config = dict(
    dataset='aerial photos of the United States (SatlasPretrain)',
    crop_scale_min=1,
    translate=0.06,
    norm='groupnorm',
    activation='relu',
    block='basic',
    dropout=0.1,
    attention=False,
    upsampling='nearest_conv',
    residual_init='scaled_by_depth',
    grad_clip=5.0,
    weight_decay=0.1,
)
Rows from block 7, named by matrix and row number. Rows with one number belong to one channel. Each number is 500 + 25 x the weight over its row's rms, rounded and kept within 0 to 999. All counts start at 0. Numbers have three digits each. After the name is the row's rms in percent of the matrix's.
# convs0: first 3x3 conv (model.mid.1.convs.0.weight, 192x192x3x3, standardized in use), inputs 30-44, a 3x3 kernel for each
# convs1: second 3x3 conv (model.mid.1.convs.1.weight, 192x192x3x3, standardized in use, transposed), outputs 30-44, a 3x3 kernel for each
convs0.136 101:538519511507485494489496481503554542483502516513478535522506489514482457523448488484506477488557498499499526499525516539502519552540506497521537490501552473475527499522467450477488525455447517478469483505510512547466501503469523484540508469499508505480514511505501529513498494490524484514524481492536459511481476477472505514516473500511480479516494470526513511494476458463501483502505478508480501490465482
convs1.136 067:475494521504516484439533534456468420461363513421431431506434463520472491521482505526501486475495530493502447506508507505506501504505510510476523507482550528530538492489497494492496498496487571523569530549504538483523490495493489493496500497496545485468528502467502488488515507502508503502503508510494496495495496493499499495511504502503507503501502500484501492495497498498496495507502503504503513503501503
convs0.137 111:498481481502533496477495503519489495497499523496526498508501486501479494496502484532489508477540477512534506532555504541504520474476523489505477515497476519496491566533495517474473469506564503457520481487488458477502498488515514504502472476470515524490506512499501497503490513520497461486467460495499455574512502491535520530507498511512509521512507521450438506513544525509538543514518531497475498494512481
convs1.137 103:481513442521496534525494478489488545484459505454474505500497467554558518473454477524484497512456532513438513507504495488497505488500492508519459490458449538473491508501504503520501507508491550554555525479467474495518494501500501502503509503503479547495476532502481539484506485493531504500509478500481506509488507501498505504513507500516495495503507503506510487502505501507519509497500491498502504508503503
convs0.138 098:481507514463512528508535495496484476484484475478462466480512519504513487492528497483494510485490471499494493512498479460475543440497440538503502495524508495493487476481506442484510491556562483493518510517491482499487549480545546503465526504517497517508487491510488485514496526511512475510488517486464522530491527483528525560502486496495472492526505508440471499446455501536536495507509486497522492490448478
convs1.138 065:489476536522487523505480480512538536473581515488500548539520444517491523457509547484529518498506509499528515500505504509510522510505490537516448526484523468526528501503498504494501505502496543503489426539533483560519493508495492502510501506500473479480506530533494469491503512516516499494496501504492502500496506511496502483504500495512519507513498487494494498493509485496503505501501503507506506501512506
convs0.139 101:484520550510457488518488507525532514501472505483490483492455514518498507510493492467478475493493492511521497496576531479530496503479494515470484522514464499513477486514522544475574503474492510486516509472527479501526481441490488514511482537507520518508493497502492482515507492485503511496494493486515495570526511511574495429524510498525513515498477470517503443497524472541510474514506516465513494512498498
convs1.139 085:521520509523531522502493472457559447497485477479503458482500480474515467461456425493523521515533492521503507501507503500499478504489504454466509507456449517436472496499491492513504495495494456429490496537498510488471497496494499513499495515489456508489492550499466475456509498499497479498504498530503495494492500513493489499501502496502500494503489499497503497506508500503495491504504502507503504511506511
convs0.140 101:510483489520535490504517516509502496509503506548536473497500526505509493502511496534489517456484472501499494516480501466483507502543528492536500509523525476463483529527525462432499554509483461490507501485499494497509491419494498554531438477507503502512515469520534518495504516501517510480530491530491481483495468468548483512508508496498508496525503490560488488476479495461462501497531516486440497505516495
convs1.140 062:505486446486550476500495469486498482550478538569514474518502537484468488502472496540509483504523488488511491493494508516514505507509509465520448518507507522492500499499488491500492498505493502572492525568539511530547496503497494495481496498495501477509510497500502466450510513524496496517512506508494495496499489497498495498513513508510508502500506505487483489490490492490496498500498505504496508510503505
convs0.141 105:502504516527477471472490502502485500494475477518503490504510485514515474524494487504518551478527481485497499534501481493491453527553518484481523499513512500465516476503496551498471453489523528499489520493474492480500526513501525490513473470478506513497484501496487497488501508510524499501495528500507483497439462511492502536490536506510505494500494496515466523510471508528460467498479467510472484492518491
convs1.141 068:511498559568484494522544489501492461562487390443576549507485486512497525490506461499521518457468518495444492507512518502501501505503501489476482501495488486466548489496487497517493491499498512537566497445572456481523498501490489501486496500505508547536513499472493435531503499512503521510503500497499491498501497495496495495504510503505516504505506500498493495498494498498502495501505502502496505504497511
convs0.142 097:525496489511458464503508504513473467486464507498521513506507493514526494507506484510472478498465541493491471503497525490506544494465511506517521522486474489481475472494519490607510501515540503468514524551480496502504527507502479498489541488459508486509518480484484499490490500505512516484509520490506519502451515503462491508490482501477512486509512507490476511517488495536524492513541532486503480484472515
convs1.142 099:524494488539566480519519468471505528483444442490412508507550533568520485492471571481487513485543495471506483512509495491505493499495502495512538455453488514579496501494500496495501495505501439480502466475522457540496490506493490510502505502499480495512506540508513489470504499496505486489513500497493500494490499507497501498502502503506509490511503496502500504507498492495498501496506498509501501503497505
convs0.143 098:509516533482491514506496521500515476535526475518475507509477517495494526519490476523511497485506527507467491524474496577490464532525500511500531500497504504506518487498536492458535428452507495496504496500526516488468491495511480478432559534542498509508495507499474519497506516505499513499470488491438491458463518510477516426514474494506502458509514504502531510452447468468504506495512490503483459503499505
convs1.143 064:477480496489465503495512496483534513446499500532482482530519479467509485512535491521512494503515490537534505503510516490503506494505506470473473467523507538473480497466486479493507489493491449440490494490459447510577496482468500487508485491491497491467536487478499504453526498533524512492510498511500483482498483499506490494499510507517499473526500504512485502475483483476503514506501513516510506538509514
convs0.144 101:501496474495501500478529539477491505492473532503490487509487495519477508496486485538510514499516512504487500516492504535515477530528518508482487471477452491487445463482485554443498478583432511503507514469516530510508474579517460414471514464586512518498526512515513520487486509510482489487515514511488495517478463547510533542492489498473511508496486496498508551512528495506552496504508500501518467523470489
convs1.144 069:495470463500440463503497516486427482498482471541508511496522529503491468552518506523486500525434465515541513505505496499496515506506511572501489485535555492546510492485491489506502496501497503543507476418463535479545493505502486501494502494488505510512508512498490503515508492506503505509511503502494495496488493495495495494507507495507511503505511497494502487499491499502501491503497506500504495502506510
convs0.145 083:517504493491504538501507500514529518484508471505500477497491479477520492469514504526492473465518507491523491493480499455529545484495527472525507505510497514516494486574449537524587505545481508479483505483482523448493480498463516532473468533510488499512504494507496509491485485472465481476500517512542526475480517532481487490489501502482485487502517493498542484522451534506498525486495489472521544466528495
convs1.145 202:470540497417527540475512529452520492503540476502511476515500472436476492518510472515527518456551509448486482494498503480484473502514488381527570534507497544496518509530510485520514521501519485524500514533484485515502506533526500522513503500500520497508505519472485471494494479492470502509481494509509510513512533512506514503514489495482491471498508502480511501512498491514497508503493492472474502502469492
convs0.146 091:495480513500482472516503451514516499513497517492490525505503506514511526519510521489477520541467495510501504510513491482496525506466489462496520510484500479435500421482480533507472600494528519496494484484463497498494490505541470488513487475472516522527514518503509491481495508501491503465497510507508492530519520512506535530520505506517497509502498489499542506482430506514529557498479502491506525503498518
convs1.146 063:468484516541525552474496558503454433547520452528453500523489514520490497546557474478489537463484487495473506502505502508506515496492497549507517551503519497470481494499492498502501495494495495531521451500479470566497496501497494500497499504503531525480522544449497495514505498500500506493503500507496495494498500502497501493510498500509499503505500498496499499494493492494494490501500501503504501508503500
convs0.147 101:503484509485492525484510494509518509506462466490500495487509514500510469504504504493471484493492516485516485456507504506454494504498521519540463491521480462474513567523480477478506517542506485483484485503513474536508528547496466472457500523554488506475512477511496499488479481480497510515489527502489504441440481485532420587510490478491500505513495509543486464538530443460530503490495490506506511492519502
convs1.147 165:519500483481606504490513471495592547459559514495530542555440490493488543537555508500484483467532474477508431499484498504499518504493495563489511542520530492474433497515509474517504497508495463554475533456453476505480514495505503513524494505508503474520493529463518479511507519497487488500500462495511505500507506514511496499505495497508488499491489497502511519509490503491493498486496499488504497493500509
convs0.148 090:515502521513526554495500499484515533505531504497489480478486495494484503492488493499501488477509489477505510493472541486489521537521507496500500468481509512525482509478499491553467434546494511508478515467519466484493512526488510495449506553523495493504460504504496505482505531498501488487494494504530484505519481485498462557475475498485496505491485497505508502496450418488526480494510510498495491498502492
convs1.148 173:523534502478487527514499501514498556474483523467475499503466470447448519428487532490531499501502495499467509497487487503483512490498525599508469474443511539489491500502493495526503496497492495524502489449503503522511508491503514518494510503502482501480493455512489414499485490504487492502495498505492497497505529510503502499503497501481462496490489490493491494510521502509483494496478491494491483505492499
convs0.149 095:502492474526502509490465510499507512489522483528534502520516538540516513495491518495485526524508487482471496495524499492460511445447471491502478492497494527484515501515560532420485521537478502511489524509500488535487487483492456479503509517515519508496497497484484496490509548514539519496500515483497532522543483462486511458503512509489509500490488502464540527460458511459560530483496471509502533487526498
convs1.149 055:483505511469478516515506480538519419542518464509463495447520533508566543520503475507485500490526509487479509509506510498500496506510510517543499541495431487497457494499487495491489495493493482482458522461490464544582497494494495511498500499499510512543472455522474549468501509521508492496505509497491503496493497500497497491511505505496497503509514502493500497485496506489502487499501502506498502509489502
convs0.150 092:496479490497505493508485537516535517492512458510482495516500495502512509511488522535505527539500489484514522491501509484504500491465495522521548461474525480465491525486547480529440583553498511491528524471460498500517523465472481501550518474495505510501497501501486524494500500500499470498497512501488426424443478440457467489496493500508512492505493505526465488467452541520489494497489502482497497515529519
convs1.150 078:488526491494464495471439489534490508467461466490566507495499484482549511513464457486499534500484501476494495506501504499500504501504501520502529495523521456427494492494500501506493497500495502531514501493512524507482500502498498500494488497491500496517493470438500499529499502509496493505503498508496499496493503499497498496503502507499508501514494495493496496488498491498502482499505504505491495511504504
convs0.151 099:498499516553555532556511496489517515466504506504515511521491499495528516508483520482510503487492516483490463501499481496526503501476521502507488462442511460508527482512404470473520462474453481483474498497521492506514485475496459457498505465453504509497484526512509507475496504476493446512504527483496511537507463485488507487497499508504478507513465493559469474512462454468467506517508533484462524521532510
convs1.151 063:526512502494456512482464488570499544486519460422455496476488513478517484506530498515541493534482522506477467500508517501501506502494499500437482592533528525454512494492494493506500495501496459492522539464528509520512494500494491494497500497496488503481513511488531509498506512503506496504502502509497490490497496494494495492508503500504506509509496500492499513496502498498488498502500510501492508502496505
convs0.152 089:525493488505452491516570513501510520485491503508476516522522532506510478493513500509473472528476531502487499466485479461457469512538550522503504494510489462462525557538540490486424513541513516498477516506505507526526517485490540533486542504473513514510500481506504555525500491496508503507507492487521446470497425478510539570502482491501477472496499491541521480536486478478559501491513530500471484523514500
convs1.152 069:460500497531492466490514467489448487552531489480504502486494455520512500489512491521537532504512526483502519521495509513508516515499511503485495466463549529523502499488498495489495493500496522495438472498534499527503495501495479488493500503486487465469483458464493548506505503500518499480507505517493507496497509499503491490509504499506499496496490501503500506498504504511493505509505508510505503497508507
convs0.153 089:474482460552464455516502554497511478509507465500491469495486494487513504486482495506498472485484493471506517509536524496483507511521499495533490495525493497535508486510463561521468509530509503474467518508508469487508523538503499545495459505515486501484488487505481498511498492489475503501483510503486459487566540455469449508511495492512495511503502493508504460513529470487500518480504500497512480486508481
convs1.153 198:507549497475466494510503508497474531507488516496578509470536497465518526488431520528531474480510455524532465500482486486496458498492514518486458447472454503477441501532485508513514504492500544503524487496496499508531505527514508518496491501503542515537482505528482455509505477480503474480494496486499506512506504510501503503493474490505497502495478505496491491504506502501502495507495485506506498503489486
convs0.154 109:481503491491495465515516514518504482507505502538518511501500485492490486490480474500504486512514494509524511482504496484522534482496537515492466491497495494486504460551500485535479458487507506506517507510470471495509535521504513474459518505517501494488530513498491503517503525503474543503522498489441480497457569556564485516492522505504489500501496499529483570505434463513458508521492513466464518473486521
convs1.154 122:530494488517483539486500494482466540449473529540465496505506462546541522520446541498492515478485466490534486500501514493503516503501499497506478479502440467454557502500499508499500498496487544543517481485470539427470498505494496503503504490495491509503533514505526509462507502498504497501505500502502504495503505494505504495502499494505513511500498492498502503497499503499501501501496496502504511501503505
convs0.155 098:502467499506528467465525486501475485492494518473493547513481505499524519513525487531548517504496520500484521507491500530519532508483458507519495515484505515522472503480511469481504542480487519544496505497542503501544503497494543504519531521489497493491508502530511450502506500495530505506508494501465526492488503498497457511529518500496491524486488480489551470497489503506523532501491508480499490485463501
convs1.155 059:463469499510454448504486452498471525571530410543453433531558517544505493498515528510512511492524486488467435508502502486504509488507508547529481467444472461533505499497499498493500492498499494497529479537478543544479486493499500501504509494493514513515526481512500490479509502505519503502498497494498497495504492502493501499510514508510498502512504502491487491497481493504494487502499507501501497507505503
convs0.156 092:496479489479465485521506498498542491477521476514474506495482496487518483470497491526492508516510487498507498502549500519544489505468495502513490506513457474497515524544466481507549515502500492496493510493529466504518522456524515509486523516461494498484498544498483491501503500474497498508503496518493461516495475510453516549484479498491478521498479512517556478565512466544578544504497504465485531487451505
convs1.156 173:540540536567487460466505557484411434510539504528458495552477512559462478465455445496481448494505513488494474500501505504484489504488505508488445546495510459500586503509501505511505484497501473494518506524457514516508498518506527516503486501503442520478523517523532494486496489499506488479491493498497505512514515516496497508491480506497475500497497481503504501528509494501506500510485493505496502500492508
convs0.157 094:481492531484486484544482525504488460479508487517542496484513480491518509486537492496513522487481513492490496483453470524503491516503517517511509512471464509498550471490491467523471536481577482493487491492488529536497492517528455442454511508473491503523501518504519540511494527489506508474498529505505460454581502436503527518497517520476548528492526520523485482463466487461507462509489493501513499484491496
convs1.157 056:483514507482533540467446478517508492483428515512429505467525517480524476507556522534510509477481540544516512510492504505499508524506501501555501424469444501478494495495493500494495494490492498555496572573524539454505492501492479485494484482489517460492502521538470548502502489505513502499501486500498504497493487496487502495512492503509509500505508500497517491493493501493504496510504502505505505509521506
convs0.158 091:464479488496496540500516537516510488486472478509518504510504490519515515502510516501464486504506471520536495497492471517418529475494489517495510487448474460501506469518535392462461453473501512514494496439521525493490537460481484476515464461519514501509516474495503490518517536540487530550516505510475507508497523481528533516491495486531505479497448504492482485495458516506512474478533508497507493470498510
convs1.158 072:481480525444485458507521503485605538490543437508499487526458508502470513526529500468510496470481509518495521510505504501505508502493497523455543555504515492498508495498497497503500502500500513500558437492478459495597495494500503494497496495497523497485498482451485479474501504497506500492506496493495496500497496497492494491503500505505506503507497496492494493500501504495494491502501501503508505507498502
convs0.159 101:529533490480483506512500533505515511502480504523512448514490523524529545507523502512511507529514461492492516470470507480468503510500493510525497480516495518488464503426560512466503480531499519492491519523479507501511524479505517528494482472415502528522485482499507495482508508481481503530495488494542482448497418464486471490504480492491490486491505509510477521467455474541547473500447449479503518514480510
convs1.159 081:482504479461478463530520520555511506499548433449529485504488510490470521468489473519510502463444495519472472499502513499491508515500495547552484534525501498493428507495496503503502489490501520534443409458511521516499507498500489491495492501497513494521508514527505470547506495506530514502513500498497505501501489497496501492499499498513499503519506497496504518497503499494486490501502505499496502508501508
convs0.160 096:545492526514500522493484494511526489508472531522532532520488513529500508519512515505497502516516463502506537507491494468462527463502456522486547491492502480501493478450516454486524460554552498489482506529490482510469542521549473562535508481467505488497518504489513499497485497471496505502504527518568547527505502457550515461505469532505519530502501479517493505465507472519511492505490500507487483489479527
convs1.160 043:496518477518513493491514479555550442472449467480438422529465546519443501504478509518503498530527498491458482509501522511485494503501506436493516507599545541566530495495487499498497495498496515485495587526477492479512499492492491489489489489493505559480472555501486491462509506508514522501514498509488488489496493487498499490512509502509498502506502507491478493501488512488478483514508510525516515517498517
convs0.161 095:487450489510516499532532536489499492487499485509506502498490522493544511496500527497460500534521503505491524526526485489542503467492487491488503506524459483508517469530539501457488544494517503523481530512500523489495485480476507516454525433468495492491485506501516542513503468484476479499489500482471523502450503480499469539497492519494483484493492475516469494556487426582497516486470524484512494508514490
convs1.161 071:511496441504529495494502476480427516559494572478432574499525521481453486476522498512523518478500466487462455513502501513509507507497507504451471481519475490531460493511488494494491497492503493449455446465500513452476503499505491495481491492497512542514503514475493501483501508500509505505517496511503487496492488500492488490496504504502516492511514501510502481499497473495496492502497507502507512510503508
convs0.162 090:504473455488514508469524494490492490464484503492480484503494503499505493513486498520465464510492479497489472505535526493519497468507507496464485555491501450471546548552523482490548464440483515505490501488453515530492489520537470442500536469480522516520504481474513519500522497477518512517500506532509494518521510500501459490511514503513507509488498495497477523526463486513494533521493520494529534506504510
convs1.162 073:444506534522522495499528468441463492474471529495477503468451473456503585479481527503471531506525561506479470503502507508493501504505496510489502504536512468533481495501495498509503494493492463427479500468503546515517495498494494501502497495491520480474531450537473458528505505505504489493503506505496499495499494499498497496504501503502505502505498505494494498502496494496499493504499504503498504503499503
convs0.163 092:515527509496480504506502532532491525504517506503454488514503497526525499529504519508510483504506530469473493504482501504467454500458465529556526513519481534510494495503423455477538448497469497523496471477491512508484488486481511413480490540533501514501490525503501511493496481499483455486531509501468484482565530513509466489495516493514533471517502518539478463524467472476446500505523549505487483465464466
convs1.163 045:505495476515524498500504468478561502547487452494501529503500527528472581443535513515505526550520493531460473510501507499501510515516505506534487491471460536533520490492494489512501488498490513503485426416457456539513491489492494500488500497493485517511475574511487499487510507508504497509501508504499496492504499495498497496514507505508507506511508506494487490488491494490504488505501509507508503499504508
convs0.164 091:497470480525526537516524507501512532512534519537462493491504505496491501494514529484497517461495530502518494491491491548541466518497476545520452482501481506512510516460503458485479459444528506487482496467472484505479504478569527493502460538537503513511497497521524512504516503514524473514509514529537536498533544486498517444504507478488500501508554499488477518478435546458409527530513521525530498532496490
convs1.164 049:528542510518502483503477544541596556573442523562396493509527500503507516529501445473494502513502486508455496513509507513499511510502505474416497451515521499482481494489491496498501493499492488519482453538454433548472496492497494490492493486489503504484452446505514584483508507505497507506506508509498489494498495492493497490509509503507510508512513503490494488489490495494499491507507509499505505505501504
convs0.165 095:507488481518494521512481501494478483502502473511492481497489510492493500484474491517533502516499503505452478488499502490478485488456489499505488485473460470479509557490532545473428571566504508508498489490462500536549522456512548515563521541500502506508485482498480458468523486512476467485499503497504483473481504425508498535493490498509524499474501520506481506491489452542498518495489483511494471496482511
convs1.165 071:503448492515452470534514472504540497483433430502504528551490507450518493527515502530512484530502510516495510525505511522513509517527530484587483497510497538480479481492495482512490486493482473530562521530570482529507493517483501501493485470489518548500488531510524559525515499526485502495520486497499508491494510492489491490523514506506491487524520499500495490505500503493513490496494503485509512524518506
convs0.166 091:479465521491493497486503536529489501500463516509510520507556504516505511524507472516500519501497530462505469501495510499507515523491480487470495533485511564494544480539458544488504528489465524519522491477502469496535491488512534470446469464498506506497511507511485515490476488482478480524491475497465471509529450497538495538489494515468497510502461458495506544462485509491469481514512510493484519518501485
convs1.166 056:509519460494469477516455452545527461479568517400500415502501487521549503472454457492509507513481486502502503505504504502505501501501510440549542446588515481446475495492494494508492500501487488527528528444496569499520494497498499498495497494497489535473468506508479500460506504505503504510502500508496495499496497497500498495504507508507504500503505505493487492495496496500496492503503503503501503504510501
convs0.167 094:505504522510496496474497491484515517493494526522514504500526511518508524500506503486502489477489504512503519503503491499539511502475502471501489512488523477484449495548543469465487560596521519493503511497480491477478518561514514475432506465508499484498496509484502509524499479512482483496518467522515524490451484480542503532503500531524492486520469498460468498478509534554483534498494500493488467482492478
convs1.167 050:513498557553541472485489470564460526537462530529491488507530514470452485517520546493532519528515477484490509517517503501511509509495504439470475513493487471505505495480486506513488492486484491524501552514532509527525493490487497507479500503491510469507453437505466485500519512508494491501521498495489487496508496501499486492514509494504496507505506504502499482496494496503502495509502507503511508497504506
convs0.168 108:521504548473552492524543510505492492460489516512459508503479518516500538516494488506505514540480451517480485467558507489464482493465499525480489535518468518438479454498457506454460522490540503491529490484532495497474542500513529524513488459506501488505507503499508491526480485499522501490492474452539488494517473508513514480506497517528494510497500520552501495524483457492485490467492500499532498495492522
convs1.168 051:487527513504442490469484486451532534454550507498548523487528532529515496525511496516538535500442586526502495504511503488505506521530516479555447525442473525474548489486495507489500502479496442462509504570443512520469502496489489480490501496495489506486465508531448502507519515506515517499511523504499497498502492495498490493505505507507496487515511495491507504486511506510509505501505505501491510501501510
convs0.169 104:489503487457498516521511476515443497500481526514464497520520510514484495502490514493496508484515491530526520541498535519468511517477508473474525491500484512495501478490522487511483529522472531483464527511500487473510429488453475480488447476492509497489516506505493495504511482490514511521507472539493509480463448498495492504529486510480493501500514487486502513437470548520521489524498507508476466495504522
convs1.169 079:509483483561482476519531519442494496503547446495521508462496502458528483523494436500518511496464519487480525500490506504509500514502505476529479481468459464459454492493498497490506494493493493556525509510530501526540494494498500508506495498498548501487493472523513491514503494496502485503512513506494486499495496500498501498500504507503506506517504495491500488494503496502503496505510504502506493497509497
convs0.170 102:511506486463471509492474502450486496449495487480491518485481506482537515500532497488505494481504520484482496502495504513521509517488485466534519479480487519500446512475506492465454520520499468497500548517481515483525468477472480502527443512514514502506507529506551537498486493497546483490518498520534471487482469503499508529500486521498485492513518519531498483470490501451460486535513482496477507533511544
convs1.170 061:537543472466525565478538536454478523513484544525511457524477487520443456513546530532527500489446536509447493503482499516497510503498498536454455477515486499487467498500490490500487501504491494521504489534510498546521501498502499492495493487484499517484466511503453505481503503506501518508507512506499494493490493490494497492499512510501506500512503509492499501506496503491494500503497502495502512501507503
convs0.171 105:466468487502518535521497485516460498523524517508547505494502502498526530520505528507515512510493516528520458532460500511505461476588504521536516498508464496470470502458506477497546466487510520520488499478516510479510481481482529502509489497490492507500508505493513495463510488517526513540506474496505507489464529546471533500510499491525490544504482494463437493501482503552499508485480514518537466493449505
convs1.171 066:475498493535532504504504470478506536477599551478487460555491513525463445495526476492516503511519500521462524505509493505502506505494501483435452568433332544474489493494504502498498498499491470490502515471464496439448503500499498511504497493491511508484487480479520557516508502498505499487500496501497490500498494502496496498502498499502499499503507508491494483495494499501504495505493502503503501507502502
convs0.172 101:492480505493466561523500490506467470488480458545493477479523494483505478502527482506491486552486487515500508517545522501537509528536491474511494447506518509549514506430504477520516477490548490528519536501499515504491458524501486443456539464510484518503499514516501486502507502477496488476489521476506468512470476494460501504492506494489503492511565503514508525438443476488465473504485486510485458524506488
convs1.172 089:498511495545511483490501493528487527506454568448509489523459446533534516538496509527454478504483528502499520503501496505492504502491500495493462441526444521572520495507491502513495495501500502507575510438498479523559493496496500497491497498493511502520502498513462478524506496495507498508503499504495497504499500500493497495503510504504511499500500499498495497499492501503491497505499507501493502505500504
convs0.173 090:506497500511480519525492494484528507493480482497543473512507503502486484487483490490493525519514493505483515518513507523465481532505459505499521529482496489515524587469481528492474500499521501477513534476512489476526516510441495471516490533490523524514508504528516545522515497498556522494467515523482524500488486508497508532499483518515471500524510533496522489514488504498497463517490507533499498506501496
convs1.173 052:509506505556492540497498521480564500533566512527551558506483506479458541460481529514524515511489477474551520512516508515488491510521506512521501490534452499539510486492489483500491480495487514508492478588461522477462496514494486490489493489485492520471443549523502512512529500509519492499517502507493491486492490486491501491510511517505519513505501490498480493503491504504492492507514502507511520507505510
convs0.174 097:500508508511464518496479482518538500504537507480508483477488516486503510506531491512496521488494517504463496518513509527536508491496450497512509476447496483530528507482502557496492509479394510522494488530518504497480532562518497470497526466521487484488489497494503500477497519517514516523484480507484530482523475528507507501478485498509472522476494491535528524521477511507523435518535513489536508479473484
convs1.174 130:508489512560468495464481488439524513511533538567475522503481468521518489533511472488543489489488462512496504510495489507502509488474506537491517511447481491511499494508498495515492489505487515498491467473476480462531497495495501514495505500502466503514502458519500522496515489492499517496489506501483501515492507513492494496499491502501492493505504494502498496494495514514505510497495496500487491503493498
convs0.175 098:488536537478499455493468513488504491508471532540503515483485480525498461532526511526495482510508505485502480528556525536474431507462517468513519466532447489549500460476472472462497546470534506489497511488524493504515485518493482473468511525468512491491518530514498508504509496492504517501522516505509425504517431500466543424498512501497480483500516489480509506523428488469496524517519532487479477516489464
convs1.175 068:534522485494504534490463534540499482492432506454437510490478507553509529482555501487480512496465457509462504500494498503492501510498501515479539445480452481526496489493494497501500502497497467471531480497531516519494501502498492505500504493493485482528573563531554491469508504504503492500505503499491495497491500500495491493506501502514503502508505505488499494488493496495489493495503498500501499506513502
convs0.176 117:514468503549510533495450537516524519523522456483491475510519515486481525486467493524566489512484522569481502480477507536528540470514559514548488530510497519510516454504486487481463479516505479493512454493480550503490501506505532479551531515488490486505482495502484513511501498499516532508483479512509489489493481514486476509488497492483489485484460496483477512465461516438475508509501500515514543507472460
convs1.176 064:487518528515520485499484478553477534530451508514413446528509458470494516462509509514444481525500476517509489505507497501510504494502498503495430495549545520527462507506505494503505493504500493479486477534544543453541497496496502496495499496492507516485501469512536544499501499488527516497512501492498501500492499500504499502498492499507505500503499496495489501496507495501506500505501507491494509493502510
convs0.177 103:537509521475494482501502486497479481515462518488486507519492470502484485497471499519486476513478545468504502511522477494530516519520505535507486458464463481462529479538514483431506481462534545500484519516503499484488515471522502454495472494488480490490503497495526511513494528486491492475528526506517466535481550473443524493501497505520510494526490489506450506462459499484447460483483498470496491499485498
convs1.177 078:495494451470456457522529547457454555469513543490458539501468482501495509507485517524495488506448502504502522511503497512501498505492500492522474476500520474537496494491486504501495500497485485566588493518505459477526494500494501497500502500507526538547491481551479516476508505506504505501502503503494494496498494491498496499507503504504518507510505496494495501504497497501492505504502505505504505497502505
convs0.178 110:469508521490486544503522510507477503462530520500439499500519479494536509534498492500496524505517525503489503527500456490518492483504581497508485475466484512540465506525481509415408476471503500532489498486505505491497468490526495483498518473497506522502514496506497476465516499510502483488511537508515497496455486486457505545503522467504532535504499529509506534487531496522479548505484520498451488496534531
convs1.178 075:483523492443544496456462489501460500461472567570529486575538527507495467506504500522526514513496510463474523502495510486482493502508511487526468469447509529563498500497486496507500493500504527531533462446483430458478492487488493490494499506505536510514534532486476523511516514516522518506488490507492496488500503495500499503505498506508497495512505513501500514508506493487499499504504505497489510511502503
convs0.179 100:488477509481512517488452514499470491506500477508492473495518489496512510505498510510493491525556496514537532510480503524517526532526485516507503526482516516493461538483540484451481526531520499493531500511523529495482514533456469492468473501476496504497521501494515496495501495510486510507524577512507524569505459449423467475504512510499482504485486508554505486507432488466446446510568510470475485540535469
convs1.179 087:530536566524553538502486508529525477469574448478538481553503498468454515478440541504468509506496490523492450499485500497478509502492499501413488504444461492528476495494499516518515497490492486551509523492484467499532496507495526514499507529513489541509462551531458533515512480499496500473501505502490504501490511501498505501507486491508495500492508502493490500481517515496501508514508502501503500502498497
convs0.180 108:488510502498493466482484481498488506494499470502527484501504536526477480498481491478496509505531514490484490501518529494486442508493516476525485527490505497520507442503513539484481573546542517525497511495492494539524468524503532493494463458478512499518511484499499487471504499503531482497499507479498505496545465453480480546511505492495530486501510509480515543471492540521440518490482513507539492546552453
convs1.180 072:518452479497487538492520526544544484530451495500499447517518493477525534537524482494481485463496490504544521502502500504497498499512508511507533451526536489559542488504483482508495492493497547475486503511473516495504506491485504511502499500501483485525466511439485519537513514506493510504501506498494496498496503498495504502504500499504504502501502504494509498503504494494520508499497501492505508504498506
convs0.181 112:499467479516500470532511519512479479518510547485476487492480493485498500472493486531550518488532513513518532489545507509549515492479507482491511451478491509533510499502492509454496488479420482520496469518477499515499535494492491534483494547548501508510495508488526484497528511476495526519503493509508475503438503454526492458509495482508510489487483491475526490490484496514544467514509494522505500506507532
convs1.181 059:525531497508515492535494508488494487450491493474464506521482491466485509506506451524517525497495507521470549506493497513503506500503495505494449486571529501527561489489500499482491506497502533516512504559578533473489494500500490501500498500493499500509497518482505543488507511501530498500510503497495501497494499496491484491504506506511501493504507505491492495494482496501491500507494503498496500501506506
convs0.182 105:496465481528514506520519497517514489512477490538496491498489498498472494504491490495532509524517525476545508480491504528578517537486493495499532485498502497494503511477495509551481484503448531539502511536495520517519509505458482455532472435535504500504510505485484494521511553480485504499502503509514520480530528546458475443492509496535527479517523486482509511491520473429452470518507508514523507509525515
convs1.182 079:544506504575495516417450466533465458545550469498547577519510477509468449523484436506490518448444524509460477506498492504498509505505509494543606466512452503503578502502491499502496489495493510474532477459505463529552503497499500509502494495487482489496499513486510486461490500500502503503502511500494506508500499495494492497512501504498491497505504505495504492502499510497486482506503494505499507505497503
convs0.183 087:498465492524499500506540522475481502512512493498470486484501489509498506505496506503522492485504478489514498502469463474476455481491508532517515549513487526505477560496513534533492561515508507498511503502526476487514533509457530533524508522506497469483501505486485532508486481478484460465476511506545494506550515539497527513479481480485493504480494536527503511551527512522534510486457491503449463510483541
convs1.183 207:511523462507505500469492535478523547482505430479464497521490516526497489452575513536505516485441473487531451481486498482469489514486511452506495506501497483462521525500498509524537504521510504516481471469543495481486503517524506519540496503515486467487472520543522529484497468487482511504487505508509505507509531506506510521496499511501470500480472492530530525504507489496495494500498498478497494497502499
convs0.184 104:479506503512439486492482506478493462497517529514503486503478491483489491512524485535517495508476519474493485498511498504546597528503528509526498513479474470463460492498487474538534475485555482530503539485483487519497480448477465467416557521550504502509519520505520487511508539525499516506513525524506469455499554457510552510512510501507487483509482498511490537458408456454466445494521508488490541503537499
convs1.184 090:488548480498516523530489472442530509470439534476461504492503452538567452554477492456476495468493529492517529518517498505500502501505507539592497541549529511510520493500501507496496488490494482514529471524447495526488490498498481488493492491488526456467497480482534492528491502499494505495514514506502498501496497492490490493502501503503492500508504507502516498492500499488510497494496501502506495505505501
convs0.185 104:519482526540482483526452487515466498510494515464457510516480509523552507492475490504493529500505526515519529521533519558486526448502500508512512512496515523518492533499435527479517518522474511526511531494504508472503508475494480570434541469465526505538518502480527512488518554471475501505513496501516455503487507530497506499497515488505479484489515468520494478496472482533559505509533543519491550505479490
convs1.185 059:504497470550517483511494472479541501499445578538493490540475506490503542556527489537501499526500500491441464495504500495507514501500502534516482544559479473536474491498506497504496491496483463511515474600564463529588500486512501490502496484493477563493484531492509494491518503492522513517504506510490501492507500503497493494513502479516517491503498500487521493486484486491479482501504527506515503502507513